Rows from block 2, named by matrix and row number. Rows with one number belong to one channel. Each number is 500 + 25 x the weight over its row's rms, rounded and kept within 0 to 999. All counts start at 0. Numbers have three digits each.
# sq0: squeeze pointwise conv (model.blocks.2.sq.0.weight, 80x160x1x1), inputs 54-107
# e10: expand pointwise conv (model.blocks.2.e1.0.weight, 160x80x1x1, transposed), outputs 54-107
# e30: expand 3x3 conv (model.blocks.2.e3.0.weight, 160x80x3x3, transposed), outputs 6-11, a 3x3 kernel for each
sq0.29:493477507547481478478528518520499510490496489503496519500502486502530510512505532482499474491476477534461505531517493514549511467535502525519516498477558509474486
e10.29:486455500481536545470473552498470469480461481497474529488485501473472462485517479438499493541530530509527533503503513537494514469500510466482529487465472470496496
e30.29:528518523498502483496499490532505489462512485492497492496559460494482512491517523535453569446478501479513492530479503503459519501500486518452492504500486487472499
sq0.30:504498511486505493507514516530503479458513481488542485480523463528493488512495490490533472511478445493488481480531524513480491508515524502508497500531491490456522
e10.30:543477480504499473502506543514527493446519498516477524493498472563501514508488543483481484441533495503512541468529454527498469529492524524475503463501473498526468
e30.30:532490477504507494454506494488557537513529485488466546504530557512470491509472529485473519544477455455526504496519504563508494443511501521531491509491491499495503
sq0.31:506520514450515494523481496506502499496502455504507505493493492476483494530509528508487518518523514531553522480518508509442501570508460508573522497467503474479534
e10.31:507471497491552499492499517496510456541525504541525531484536480497542519436462469447501497489520500486561526528477545489535494488468492520503516499483499480522502
e30.31:506507493502488476537510521454525480505510525498449519491507493471502514507484531504515478539481500512451465474512483520465521569504515516522485460521557490538514
sq0.32:468516492504505477503492468518494511487463482523495465508462458515495503480486450508508570508465442505497518535492480511480487483465475514534488493504493494515501
e10.32:519474490482483494519490493502520473480516493562470514537499521507513514469526474443532498514540508503483511466542508469508487526527527501493493531449486532461549
e30.32:502452489477480461450510490516483521498493464503488510493525484492510507480492522491512516489512495483431514512470532520507523526519514494529507517485459516497521
sq0.33:480521523501516494476510507509503463469497517515494503493514497480525505515506510502515500463525422558514555545488484499486479507534485515492501525508492510507526
e10.33:506492506521485515486536580524478508504547475483501532503483511469544493485553526531524530495455525477496504507498480507525513494458503473520524495520500551464498
e30.33:520511494452500456537515503499488453506497507517488498464533516494518483514470488507473514462419526462504478529440495509520538504498570507547518520554537485453473
sq0.34:503474537486498509485519448482485497471477474471486505514465508460521484481464518540506478493524521519497455475532465487518458542495467476514497514538479465497458
e10.34:537530513517491477491493474524530514468536455529496475501511469507479561483500506513467511471570496469547516498525502465497531510468489498529516495532533491516478
e30.34:469449448477531507441504547466508485529484446504491467512532544484537507493511510543510486512503543484468510506502498522535512497508553539480415497488498505496521
sq0.35:492573477482503499463483476464461504495488525419469517477503497497503505499493514478489496482532519493530517510541487494516503540510516502517501491472474492498539
e10.35:527499531485501514464528500487463519516520448509486519546504518506524515533509536531506541501485508462513516547489481473495532510494483449508463508509454482494455
e30.35:508547458447488513539498509481465505546529487443477548496501475467495520500493495459501528510521443490542448496476519517453487492453537466475510526504526462481466
sq0.36:503468477474480478492517528507517490516506501457511443526524522471506479497505499491503433539483535471491532510522526493505462525498479473539496497549517525519501
e10.36:474520477493488492537504472550520501498459471557528483474481462502538469461506474528532489467432520482521523518528543476476480524481509536523501488534467482477487
e30.36:511557490512491510491483498480478466498485525484502499528530512511441526538540499547501501516529481487492495506520486484514533502503489455519477505529468472471485
sq0.37:491533489481501501496511470506488527469534532490479521524511522517528487500491502505525518472516488463542456482470514476523546515471541527503540509503516514503484
e10.37:449516522549524552462483517558510498524574503528506484524512520497496498483484508484498501511517456513511493473498543487492510519503473506452491489500475474465512
e30.37:510515500521491505506526489531505489517511516488515473494488506530497482494489487504497505524491515548484462487487524508517445503530531550563492452476515489530440
sq0.38:491467467501555474491513503508466538502488539559513520488512535503519488490521487514525539492532494562490467511476504544534530496492530461540485461489449514525494
e10.38:460517508529470497491501495481470482466511502468524491473536525457501569452470497496493487495505477466518484482482542490531511514491502504442546524498497486473505
e30.38:540505494495483487450532512532464492494469565468489519528469504463448532524510527482493543515470521483514524493487504503538524504471532475544502482505518493524491
sq0.39:481497463521523546479521485521466528500479480484499500506506494509512496501515489479477511468461476501462502475493517544505479489472458476461517519503454548484509
e10.39:499510456518477514511484512497503496467520495546477471433505503459487515474498469500470530497483489493482461445469466478502506494487513497483480491507536503574514
e30.39:464522524493543480490487512510512543522481498500447493488493493528527510498468506508463482467501536481479530513467506464520475550536511540484461489468526524514520
sq0.40:528510518507515528533534511504520506484496513535508494517471492497466512502515475530544503531509480521504482514494556509520487484553490507522539477513519486474491
e10.40:561512520454491503503542498476475460500518534501481456483466479470486458523515527500487459507523509486541491502514502504463488464490529495484516494488485491526474
e30.40:522523527494502508489542500525473507541499488482491484538530462514471466470517485505526495496489489530506526475504507495457467483508529492492473502486477454478484
sq0.41:514514537504490496508495519469502514498496496481515498544499482489480516508507521523534444490474485580558490537504488465507483470457454471471520498525504442496507
e10.41:503454481510499507517514510509505459489498557497487523525512446469499489504524479495507517491528474534519456502523494473486503527529523518546533490490515554480531
e30.41:505513518545502549506516520481489547526508535475484500535510520505515479499499508521552536468537482490495525474500487455519483510546495485521475513511451489499491
sq0.42:505506472501492466520502493455500518502495521548525515506486504513488524468504464487479493516495430551497485467469481493507466493548538510465478498492546495485485
e10.42:530447547444523489502507475528521490513468500516480505510551482523480510475470530507469543493506503498474475521491514490481457494521482512548461468508478481513506
e30.42:516488499531500539493522517535433466491499489486474481495511524482457486507504468553512494543527498498477510491491497491524461499546495475469516509487482507490488
sq0.43:484505530476503501498500511529504479505492504526530538514486510447482549524518502454553515484467550460503515530522522487502447496501510480498450523455522512478539
e10.43:522481476522542539478492531479487473471493484530500477507503526541496544500521548521490520478468483505489531494498524503486495476514508477480485526508507484458488
e30.43:443494528490521470525492531515539476499501545477518527495549497455548483504509537513567537519486522513525526509489441537502519485496493499512562476534513499484500
sq0.44:495452504483511506501463490533490491520504500511537469487474503486483473496501548531478484499497539500529484517487525489525511486537505502475467501503478513485472
e10.44:493510522464498477474531517534484532521549490510486514492502484530513496481485494453469517490456509500474519467540492476468468541438504567539538514481493460520488
e30.44:506503508462520484469492537492520489493516486459521494490486541497514461525481520503514477497485503497483495479510468511464483520523480507513492523499523521519553
sq0.45:555496481517514511466480515509500476507497464502490485510490501493469453504510489485468492507527500483496506508496472499466534485480509495492534466502527502513500
e10.45:466480497509493494482504508523536511496492497491522468519528454449552504473489490478504498476480516484494491492482545452490525488451525531510501475469564517520482
e30.45:520492520503487488486537530494487517463464514461492485491525543484527478499505473546540501488484476522487556472476498471538510514567524519493500534477487470476488
sq0.46:522466559496471524505469499524526478458514499473524490506453472478511485528483492480480529500520466488473542472515515481478488457474506477442467497534513525437505
e10.46:514543514504459526486549531499552473474482507490551504498472481481480458491515528509554501520498496512506497494490523509463527473483497495476503501495510508481534
e30.46:525524468515471485525526468480519557514497496535493487512483466490532496502506480503481497537497518489435486487499487512483537476514488546517533537524525495470497
sq0.47:468518474461523492562507517503515515509446511469480505521479544507548492478505534481505518544478533487486490461568523541460509484457499521502497558484506514476469
e10.47:530463481533501507528485476473491480506522475524511518470531500431456457469501510463528468540485537476501471503522462506520535500495483499486480516468488437488487
e30.47:507481514523476471522488571491541475484474497515509513478498493472505489528500491478506492526544510482479466496497512452531522504493489464523501497473492512525503
sq0.48:508524489497476472498489479478492471491487538529475452466528476492560489476481496493501506480487499484499520534490478547506490446482511488493485485540496518449508
e10.48:516528507462497484519484542509510513484549465523551501497494490537499472454547509503513493484505465504496463477505467486476550552461528509499461503489470463518548
e30.48:519526511494521512517491481473478498460524505491461502484481503501498527499523509490516516512457465527527528465530514517484518519510538493574496500482549506500454
sq0.49:510466492502546501500477517502514537496503526524479528487495492509526516501475495466444546469504515514500529494492528476461484475540531547530460516478512471521497
e10.49:474472491502527519511527482491493514448471550554481571512482516522493524496528496515472503460522525464450505479482505540519485493491498493453472522502500486567484
e30.49:543559554495462507525552515464501514482494486467500476472539492505529497533498499503483483446489486504527498510504511516492521532532540513516494497505521488482486
sq0.50:477493527531501503513482471464527453478477488482479507543480488495507508516512520534503470437547494526455506462483524542483462481496480543507488515520520520496484
e10.50:484509471493535506519491494493489543518510445518540492468554512525511486477503528432527523506493491454486478473493514494502520470551466514528465494507512543490509
e30.50:540509480497471490527537527503500494477488481483540524474522506485482534529474468504497497511477467474478490507504522526532517481512508509516470493520499491509505
sq0.51:446506455434489500471494469490460543493448489496456518507502505529521501508470511520489483503511467476525545500482481494489481482520495528498539498464492506524511
e10.51:496535527504498494531505533541480526500472524465541429500503520508512483484498468432454496529496507457496505481505468491469522527466508513527478533519492518474495
e30.51:523500527487503496479511501494501485495537479545499496529516438486520483490545522426473471532498470501491508475470477486509488492496526499489452487557500449441507
sq0.52:473520465519500508533513539530496492564501514543489544506514472524497475558527516484512516503515534480548491474492427497483506519506434499514456511511481479510490
e10.52:518494486453516498453484502461464504468454535476482561482503513501505525506473482525499506477494496492503496486483480434490479448507530484512480517487451520503507
e30.52:492503464484469508471520542515492470493485503476540519495485517490463519523543531461539494525480532455523454484495484502517496476499556504514453484475556456521492
sq0.53:493524480467514508490531467506520451506564505542478509498481493490488486558542515510522488542548486521511506479487477490478515479458534506481543482491547500509525
e10.53:520511488532538527471508490512488504505481487477491510482497488486509497518477464508513479492465542488495488535529556487485544566481478517465449490483493483480487
e30.53:487542471496500524489532484505511496474488501518498458489489405478447529497435492562486466512514453492524431461509573505512479488493488525509485499498487485464522
sq0.54:477479494476520500502526477538547498521485494549483509556504529525482556488485516529484516540506436457547520503505491532480551500536538519490535520517531474477498
e10.54:510509506529465507564522507524487506508504489484517470490498520511491480545503512520484489531475531451498530509504482513483522521496488482472501534469516500463479
e30.54:476485441469511543479499521488493482534522521481481484512517474493529486510533507456466511472519535487550515492507508505529551517457482466519516572493493476546527
sq0.55:476530485462517494482513473503480497500492523547534501500480527539476490526548497490516444450527543488486502519516495534511544480481488503472515516470484469532508
e10.55:502534487508475502495500523551493548525466523489487498494503523503501511504501495506474509485517506499476531484512474487502505469469485505530539498522556473507472
e30.55:482456482483454490534517469554503477517517454505536480508488515487463514504456532446505559475498522499495460539510511523493512487452513491544487497492478466482536
sq0.56:514450497521472461552478558478489505508472510503485483528521509519545501478481459461470480514477505516512523527500488511481465492499505477488469493490462500481490
e10.56:505503473521484522513529518503495485494492526491518502492529563457474517463505519476549513485497532524520450491498481485478476487496482507468482506486532507496523
e30.56:499528521475468532509539535506490491515496547492482486530501473529507493553498514497479507460517510537474507485535524460523483521508548500446479470526491524522498
sq0.57:505478465516507488491467536529511503464530487473499513521497489484500480510514529474478519550544510485480524528463512527535475520527526533504497508506480512494522
e10.57:459531501445544485538522507488508483499509477437505528496482529529484509499525501459484469520503491459466495492452476506520485534496493498474489523482489532553498
e30.57:509521485459508493492508521439474465521490490509471497497497501479518477525516552507506495492478485482487502517531496509504451489522500464483469537515463503457458
sq0.58:508503537538469530539537470511493515471473488491523475483493510457507552499488488500507484476503487536463473510540518497479444495502496533495507498511491531503498
e10.58:455473484537525500457498537516518481487514485478479492468483506497480492528501571518451528485473528471480521452500510524510492483507467524493522473506471477464497
e30.58:528474437499498513472507557486471509482480458500512549533537479497484509537513530532506494503514484497515496508502532513481476494528460522520492468498488517520518
sq0.59:470529463498490502511518486483523510495482470491451490490507489519474505455475463442507508500510444484459479496466494480531502497533514538462518496497535472539462
e10.59:500447508478460476461516510461504483479492510479492494513471478507481477492492485513498542478510551491486523488489559512488478453487463567500512520500494480501454
e30.59:513484534486528445484477491531466487502556567516461513525512512503469487457532533446508529459503465522486515485492539475497514491513516508504488512498446473460534
sq0.60:518544500507511482535493503481501527509525492515471489509487522519486501510461515453471510461471473510452513531462510550524483499483475494504485501475481532508528
e10.60:491524513495514490506504487485480520502465516474518533486487515493470489521485497503524501469505511518530472488448492524471513497510502499453523497459507467492474
e30.60:522466525478466488500529546555434485481496508489490510478521512499513475446498525496504530503502529487507513518495478505508493458470490526458514464503484521517477
sq0.61:483520533501508443514486504542475528522483554545494524530475486478564503467512559493465509465519510488489490502497528495504482484528503493504523536528463553478490
e10.61:484554501488464531469513490466542516493475503493501509472451541510509507517522493582497510499466513496529492501483488532514545488506543529500508528485471468494492
e30.61:511512502465459506475459446480505485464522469512524509504496485486480507472482473507520500507420522507518559551483507478474473539481501537530507490528499497522493
sq0.62:515528513469496520460495512508495519474466487453484493536535523498499532510514497500513473444482511516513471454502488512491506495491488480488482540496526469480495
e10.62:477552508535517488563494494500510519476476482478469503476485507527511489471480506512527507506514525504481496539476490524465467482548530493549538464497516452495528
e30.62:509531522507504469505506471493479458520447511489450510484469514507485502556515515533481530480515449505508554483505480455493484543513527463517495520484512451456510
sq0.63:517554481466486428493510488527474501485459509499484494489485487521519510472508467492484558468502496491481516488454487522542464485520523528472531496533540535503517
e10.63:490498517508489522508494492485477490504528442526538533477503494504514490423506564511506543462512501508487456554491498476483546486530532516503469463558512470511492
e30.63:514539540505522537492512463490461467477508491494495508532508524473489462489489556474480505509500486511467490514504506453509478516476528484482496488518501507493475
sq0.64:481501516485497498506530493508523477504511539497493471500472469470516505484507466473534482538512510517463492515541522524505515538511490485472549505506515518473545
e10.64:509473493536531476494523507459534553502528496493500451480496543498535512532517537511519470496525561482488495491534481467488533522455451477528523470498455494518498
e30.64:486513461509519498454497542544463511526467516491561509527482492523567495505495509542488456485492524534525475440466505511500481482494462527552471493529467491510456