config.yaml
translate: 0.12
num_classes: 3
activation: "relu"
kernel_size: 3
adamw_lr_other_params: 0.001
steps: 13700
Rows from block 2 of a small image classifier, named by matrix and row number. Rows with one number belong to one channel. Each number is 128 + 24 x the weight over its row's rms, rounded and kept within 0 to 255. All counts start at 0. Numbers have three digits each.
After each channel's rows are labels from the 100 images, of 14976, where the channel reaches its highest value: "top examples" is what is common among them; "patch colour" is the nearest of a few named colours to the mean colour under the peak. Only what is clearly more common there than usual is listed. The data: telescope images of galaxies (Galaxy Zoo DECaLS).
# sq0: squeeze pointwise conv (model.blocks.2.sq.0.weight, 80x160x1x1), inputs 0-159
# e10: expand pointwise conv (model.blocks.2.e1.0.weight, 160x80x1x1, transposed), outputs 0-159
# e30: expand 3x3 conv (model.blocks.2.e3.0.weight, 160x80x3x3, transposed, each kernel summed), outputs 0-159

sq0.46:147102125131161128081126136102078146126117125144148189128127131133080168133141113114113119159113116136132097141147114105118147106139147137142156110154138139155129149095184124100151133098127151153107087141127102151118134083101107139113155112120108109156128147095116102169101143143110106117086103133106073096125160140152067133119159135150149131068165137112107123091097141135118122119112123139154151122110137110153125108080087125133108114104072133109111096137141098118113126166098181
e10.46:121153125092095098143119170136112107129119107109138169081118167139130172113177198114151069084098143149142080131116096152114131110101144148134123151177166126142118142170142132089153115175158127178102103111135119177132126101109110108088120142155137180129147126124140134125122119150137092154102112125124105131129123138136110160174128115103134169136112111114168124115157139123140152154098173100133144172147116131104137152138127120115126123097117109096117110123132123132133166154133133
e30.46:147076107159101084131156117107122179108156116120151079086162133131123097163152191111109168120112128140122138124108087120141151111108112142092125129122176103114113100151129106135109137150129114155187177118084153124177146143111125131112159144071089104108150081108101129162151130145133111120140123128185127121104133103146110115137124143110109101136150119149122120175096160134126125115132162157115110139108115115107116116123138150164119154145172143131159115127102133113120106094156135
top examples: roundness: cigar-shaped
patch colour: grey

sq0.3:163101124102130141128138131152107119106138132071139119144101110118127152154137122147090098129135150140124157103119110152129168166115117077142145138110171147122131113122103126109155126129150138136157147131115096131145134117126103099167162120109153141093163090069134101133086127151127139141154126174153135158111097144139124155142145105097091128177094123132135100114085126154129164160098128129149138139127091139169190116126157146177155126156136158148152179157143129112138104137167075
e10.3:172114111125148121167144114144086149120106136128158117176107156102159117133106133115128150138115158103127141108127084100181136125184095088150114138130134143118159075138122151091090150125096113100097111106146154104119118154145136124117105166132126106105107149124142102116100131102142113113138127143108122132137137144174100108164141128128129164130097099096102174109170115150124134128141160144155139106136154099080161105145152131119193169130134141113133137183133089146106105104159089
e30.3:113147142137129121098109155110127126112152101130152114106139104187131092159159154152135202114140115161133168105166097142128102140109116135131137131134173170138150130105146119146105154083186082149144121116105107165122120128130112120126132139056127109121147157096131122176146170084102131137138149118111154108108158126117169149142123123115102133125132086115153109113096154104110113111115123128153123115153110114061125126117098121156117126102137141095141124101077090156152107127134155
top examples: spiral arms: yes
patch colour: grey

sq0.15:146155126131154142128155174136129145136143119084130145152131097112111129114093125139115149113144098116107120110143122111102106120155144116101123105144092130131130138114114090147118114138112114163115154146120132125177150101117120091131163132107119144097126084173139077137132221133136132142154107107094176112094084110109096095096154098127144121133124159125118143150159130183128176144104117114128145125138161127169140140112110189118109153114088085127149149129120080143111127152126078
e10.15:129114132129096098128108126114142144176141121101132052106144120146136171107160119176139125140106139126165140130155112147092146124124108148111128113140117148170165127141125093123154092124150131143117092166115177152105145190124092132118157128139131094134164141145125158108126131098134159160114127114155143092122084109122155110135124130151100203171153132119116075148141150141128164136097139112124122132128095098113131095103141163107118161135076130109125135141130104109152124185109113
e30.15:076124115118082127169111143121126114145162141123108081158140149158136167155150153157174090091099121119184122126133134119101118160084145103094137135141099113106146132125098081142185157102144110150103159145118132121121136119100101146108167143104123117156109085123145128136160091107122161097133186112100150122123165125112103137102159151105103100141150143158158135128127138115121135119133159111123141108139135100089125089144134124101127110140164109110127148180099127075130124091118126
top examples: shape: featured or disk; edge-on disk: yes; roundness: cigar-shaped
patch colour: grey

sq0.10:132126150152118196135145129099124132159170117148146179135131131157114104083135102119140136171131170120153134098139112138122078124115135146111142157177141118154159125103121141112137092188128100126128144080114115095126115146143128137128110100150134148149119135157121162173174134134097104099130132097115127109149150102129160104191124124099123171151153135140158160106108085114143130120112141115136107087128161110198146142172152117125133146117176135106155128118134101113149126109139152
e10.10:107102119105103143114150126139122123142104087170115121205140123118083148153115120152134115124119168081132095121125123104145149106112151119066181160126116041145083126160159156082145114138123156111143131118164108144119095081113141119127147140124105163129115154113148156147145105104158100135125118182108138139105101117155124122154131157151141140146129109117110130128151095112119109124115150112113113131099134139146144120102145153165140144102107130169109146097119106128151178164134109
e30.10:161159154157132163139148148091116169138115174142148146185152134118148108101130091146130156196084145126116177096133119120116115165162163175160122106150135104141149130112147123117094135150142130098120108166135103159105107105117130137158117118191073154131105107126122114159124145091137150111118152117099128142122131135134104115108135128136138168139118136123137126114145116135138144101133112102116126128165087086107128177106110132130138120134138103107100121076151151109136062121095099
top examples: spiral arms: yes
patch colour: grey

sq0.73:117118105119190120116161151140130130134122128108136166145090084093154155114142109141120135124148147082204151155120184152155133121104087138089110104135163146128148117113146154174130125116152174113156132112123199086128108146169123135117147131161120132157070126144109144119122108125108132124088127123123100143164149135124134168120138115122124096136141149077168126144146145118125100115136135126116174128130122123159097114127091144112111112168116139124149126151147077086105109143115123
e10.73:127128108124112095116084136121156156129115166127115114148150105111120099076133142125119100128138115095111109104122145118112082127131124100093110127149131131159111173092102139120122076143155133097137147109092117110100129090159119104150151176109166109135132098130104106147163168146156129156151119154127108165135192153136181131151126142172102065123129135130120111114109131149141136119170153099118143157111188156136098132172097132099135122153121127149135107073134133159119120114101148
e30.73:124131148136135128122121142136107123140137163117122159120113108079127121165141118162131128127177129160109153115094110091160104164120166113124140146133166157143110130126127146096108116170142136123154120137178140133114136127104092149134113152113096142082069168131106113121131155188160101110104142084154128110131146093136119139146163118108118116179097128160141190112138121157099190140134144140145139099144147151153101146138132102157163161140116135110149112115155131093100183084124123
top examples: spiral arms: yes
patch colour: grey

sq0.20:134089098148123093149141103178099126096138097132104133130140101126132147104122101117087125169139100134143162132155124100109133171147114081097108132131113049159077135151084129096126122137190129119103134117115095110121080115131107117148118101140136106094099146137117171137123096111109113110134124087124120130117138101162155131149142152168142131146176169138150129096143125185083126113103091119112108141104113116187139123126100117110127159118110122135121136130119130149153162141137104
e10.20:133140070162115130130122123117170117125121150123142179109101178142110143118131102128131088116116152104162084127112156156104075079118116117103152136118132140138159134104076154134147151144140189103140093114143107189137106122121155133112088167118073130171131143118127143144139105095124110134121144137141107173126108146166110154122132118119126118127133143174130124114120159117129153143139121109119197158134126130167087123100086122155167127129085126154111155110111113145125127139115163
e30.20:083160113149134092190126140114073123164190164154155139098144161148136122121175141129126159140146114074117107105101154138115108125119099125118090133090095108122100132168099114144136126133132118138121130183133128108148083150119130135141120132170141126090108143137108145148138064144119112155122092125137118117175139155150126121128125133127133138106102094125132146141117112143127105096072104186153150135142102132120165152131138133159168105134133099128121135145073125162121126091125112
top examples: edge-on disk: yes; roundness: cigar-shaped
patch colour: grey

sq0.67:157115140099101145108124143114092149159088112105099099130093176156137107116100153139114133131140105109128145121101104127106096131093119126103119112131069110111131152156134125088151104178088094174141148120128155117138128097130130105140098104101119103131164121121166119157127102141098126119143095118096151127168177118111107103133148080134134101150095150128134151122153193126129155124098116102104115153109134114144177108114113101108126125115132119138167108104155131125101071196137122
e10.67:139128076147150119166131132155126131154120113140119111104155122125160117106097116149093084163109161167162141133131144124167159161098105161131120138097133143144160118115111138130114111135112178134056135169116127151132129129079127124094104117127143133148128122133089141133135098117089119149090077138083129120137085095114114138180148135155127144116089121111132116105135105122108149168114150100152166155117106114158141151096167076175143139103121113102124125151172134110153106139093108
e30.67:131130138116127116142128174149112129148125099140106124159132148116186119101129134146158159126113096168130143140141133128116161142128143135143133148121115163118119106131123108116097127132118097097095169099093157126067101120116138127125087127125170132129165135122165148082128108113122134146099166062091144148164135205130139108077116119126134099116135138103117082124114156114152140148154117099156079104148156073110143143128143134163095148126127133191112152135119160137140148113161130
top examples: shape: featured or disk; edge-on disk: yes
patch colour: grey

sq0.60:140175131144142145152138117131078133125103147126174129136114160124163152152083098169128173092117133159156099164155094148097124112129177126095171141145143127101133145171128135138110162122131110129154137152120143100118137115149146114129138091142083100138091100102138082141158091137176151112127112104122132113129104110159136155096101145125120180147113121107118154159152163115130155112135144090105151088165111116133138118150106147138177156108140162152170140151152142123107104146127166
e10.60:107121127161096124173150146132093150109116126103086122139143148097118135128155139130112073129140159105116092193137090092119146122088195098116081116132102210089099120151140123142118134131116114108147130094143103146160114115143121099117148113125131151129099132138145157101116078121151101141125138130127083150126089135097120103158104140163130124145110146101133138130134094135117101079130125164130115102113138183155106164152124121130175113115129142126141128138155091141133113146092138
e30.60:205108093114144122135110116154097115137135121139133129158154147137142160088122129115110101127157089138066160118129096085116181119110140160117123140134105114146174148108158118122145150075093141149104134127120120165153115158137179141128132129170105091148085129143132186141094160119108137118177124136165138138114136114113134136115132157100133118171117137099167071136109148094155108130107080136135145097123123113114138152136109148123116141118118093146123126126117168090121143161141145
top examples: shape: featured or disk
patch colour: grey

sq0.25:164138154123156113166146145148131117164165170143178155144152137115130137124132133138144125123122136133110128113125150094124129118150081164144148151096086116115113150121180105103128143123143119138122159130142119119182113126107125097157153125147131140134133120121108145132130138135140120076130144115103116125133135152115127106146119083062157165190123063136141185088159134075196113153104154126111138120140118133111105142127122137130077127116126091099177138124113105132142149178116113
e10.25:132148140116142142104149124139130128100144098144140114067103112120134125177083133127134120126043167159136122129158124134159124145107153139143108111115151173173111155112106115138084103146145124122149151130108134128150089113056098108108140092178127117138098161127132138162115103127168104098147155162145147138116145137150102114175131128138136113121111147116128108168099121124119122133082114151162139113114107094115145125129118141178118103114110149093111064093116118115108169130132151
e30.25:119143122105103142119108144097149086119137121130127156138117115153128150134122141129094125166125095112097208153157115123117104125133121116149165145128162125116098172142126139123141165146124114115149152148150139156081128100113172122112138111163130110122140126102126131134148127093112122095132147113146151172140163139122144134112168112183163171149142169105135122116161109103157108147190139159150136104096074127153124125068149188114097126146131167160125113146129110123144117131155079
top examples: shape: featured or disk; edge-on disk: no; spiral arms: yes
patch colour: grey

sq0.42:162146141114119191137128112115095143110117125118114078118131164137158156129133110182144145159129146107144141148119117119110089097079150133140138154149137130168079133134101129120095148130121085128146130123148174152143134114132140116151097132094115108121143123061177125113096098110121135095121174164138094106126121172123113114073134130125116146148101141138108139131114129149093102119144145144084099098126107167136077120128144122109088089122132111117086132092067116136131118136100153
e10.42:113102129137162131158137073134112151099159088127142109128116106150125122124141099149166141143129128124094139141152151156140142162144108078161101072137170185105146156077173074150117130134104155148118140097128143109133138177110150108138104099157135098169121134131126103104148119141118110087122148111140174090097135107110141134131107168153114137086141145125123117132145126112135103143119148179170101109095122095141123156155139125099120121159114135146137085148121091098122162152117115
e30.42:122071107132139152167073103171126099141144129096115155102117143133122128127104116094122142134175090140106175095172123134115078097163098152113167154154071117154112135130123109150159133159147126124147156105130120143145127131090133125111109124134129184136165137080132125155149089132116133141137142126126130121106088115070090122102126102123178114114101111126109123141150133137115110140094099135122100139119136101110170119139148109126116111104124149125119161159082136121138085089147081
top examples: roundness: cigar-shaped
patch colour: grey

sq0.69:123121103132134114138150113134153147092130121135104139119116117135167125132149093108148084137140115131106114147101100126165126101114149163121167158149073119169117130119148149124121128131092153127132121128148103107132130120152129152174108111147098105161086108139111111119091154119086087112145075129095141073133160102122093110102135105119126110122093164154148096128099111116114131131100113159168095130136173105163068157108129118124116093115093106153128085147092173126090172097131117
e10.69:127099133144153153174099118142140166090111108081156128100133185130096144129161126145121117149072094066106094144112139140133125126163111119120100131145167125170129132142092071149119129128097112169091144126126167120127115141114149130081129120167121151152129126163147142125066094099072116106145146112124132096166080156139166140108144134104134104100143150127133134124141102146113123143130168162082099125134150121121143126086139132130109166144143145140136124118147122141125104157129151
e30.69:131137136166080122115163113080130099100110130161131132101106130093145149126165147118107127111126117115115127124118133104147082164159145102143141149112106130119120124119101118158132110107139165126131186139149136128117147061084104105136156097111122080145126101138115151119121102098158137124096140108136121144115106129129145138156130096137109152130127123134108139140068097156126139148179160149151110138144106133091072126118161141099142129146121175096160071152132095070111161116164159
top examples: roundness: cigar-shaped
patch colour: grey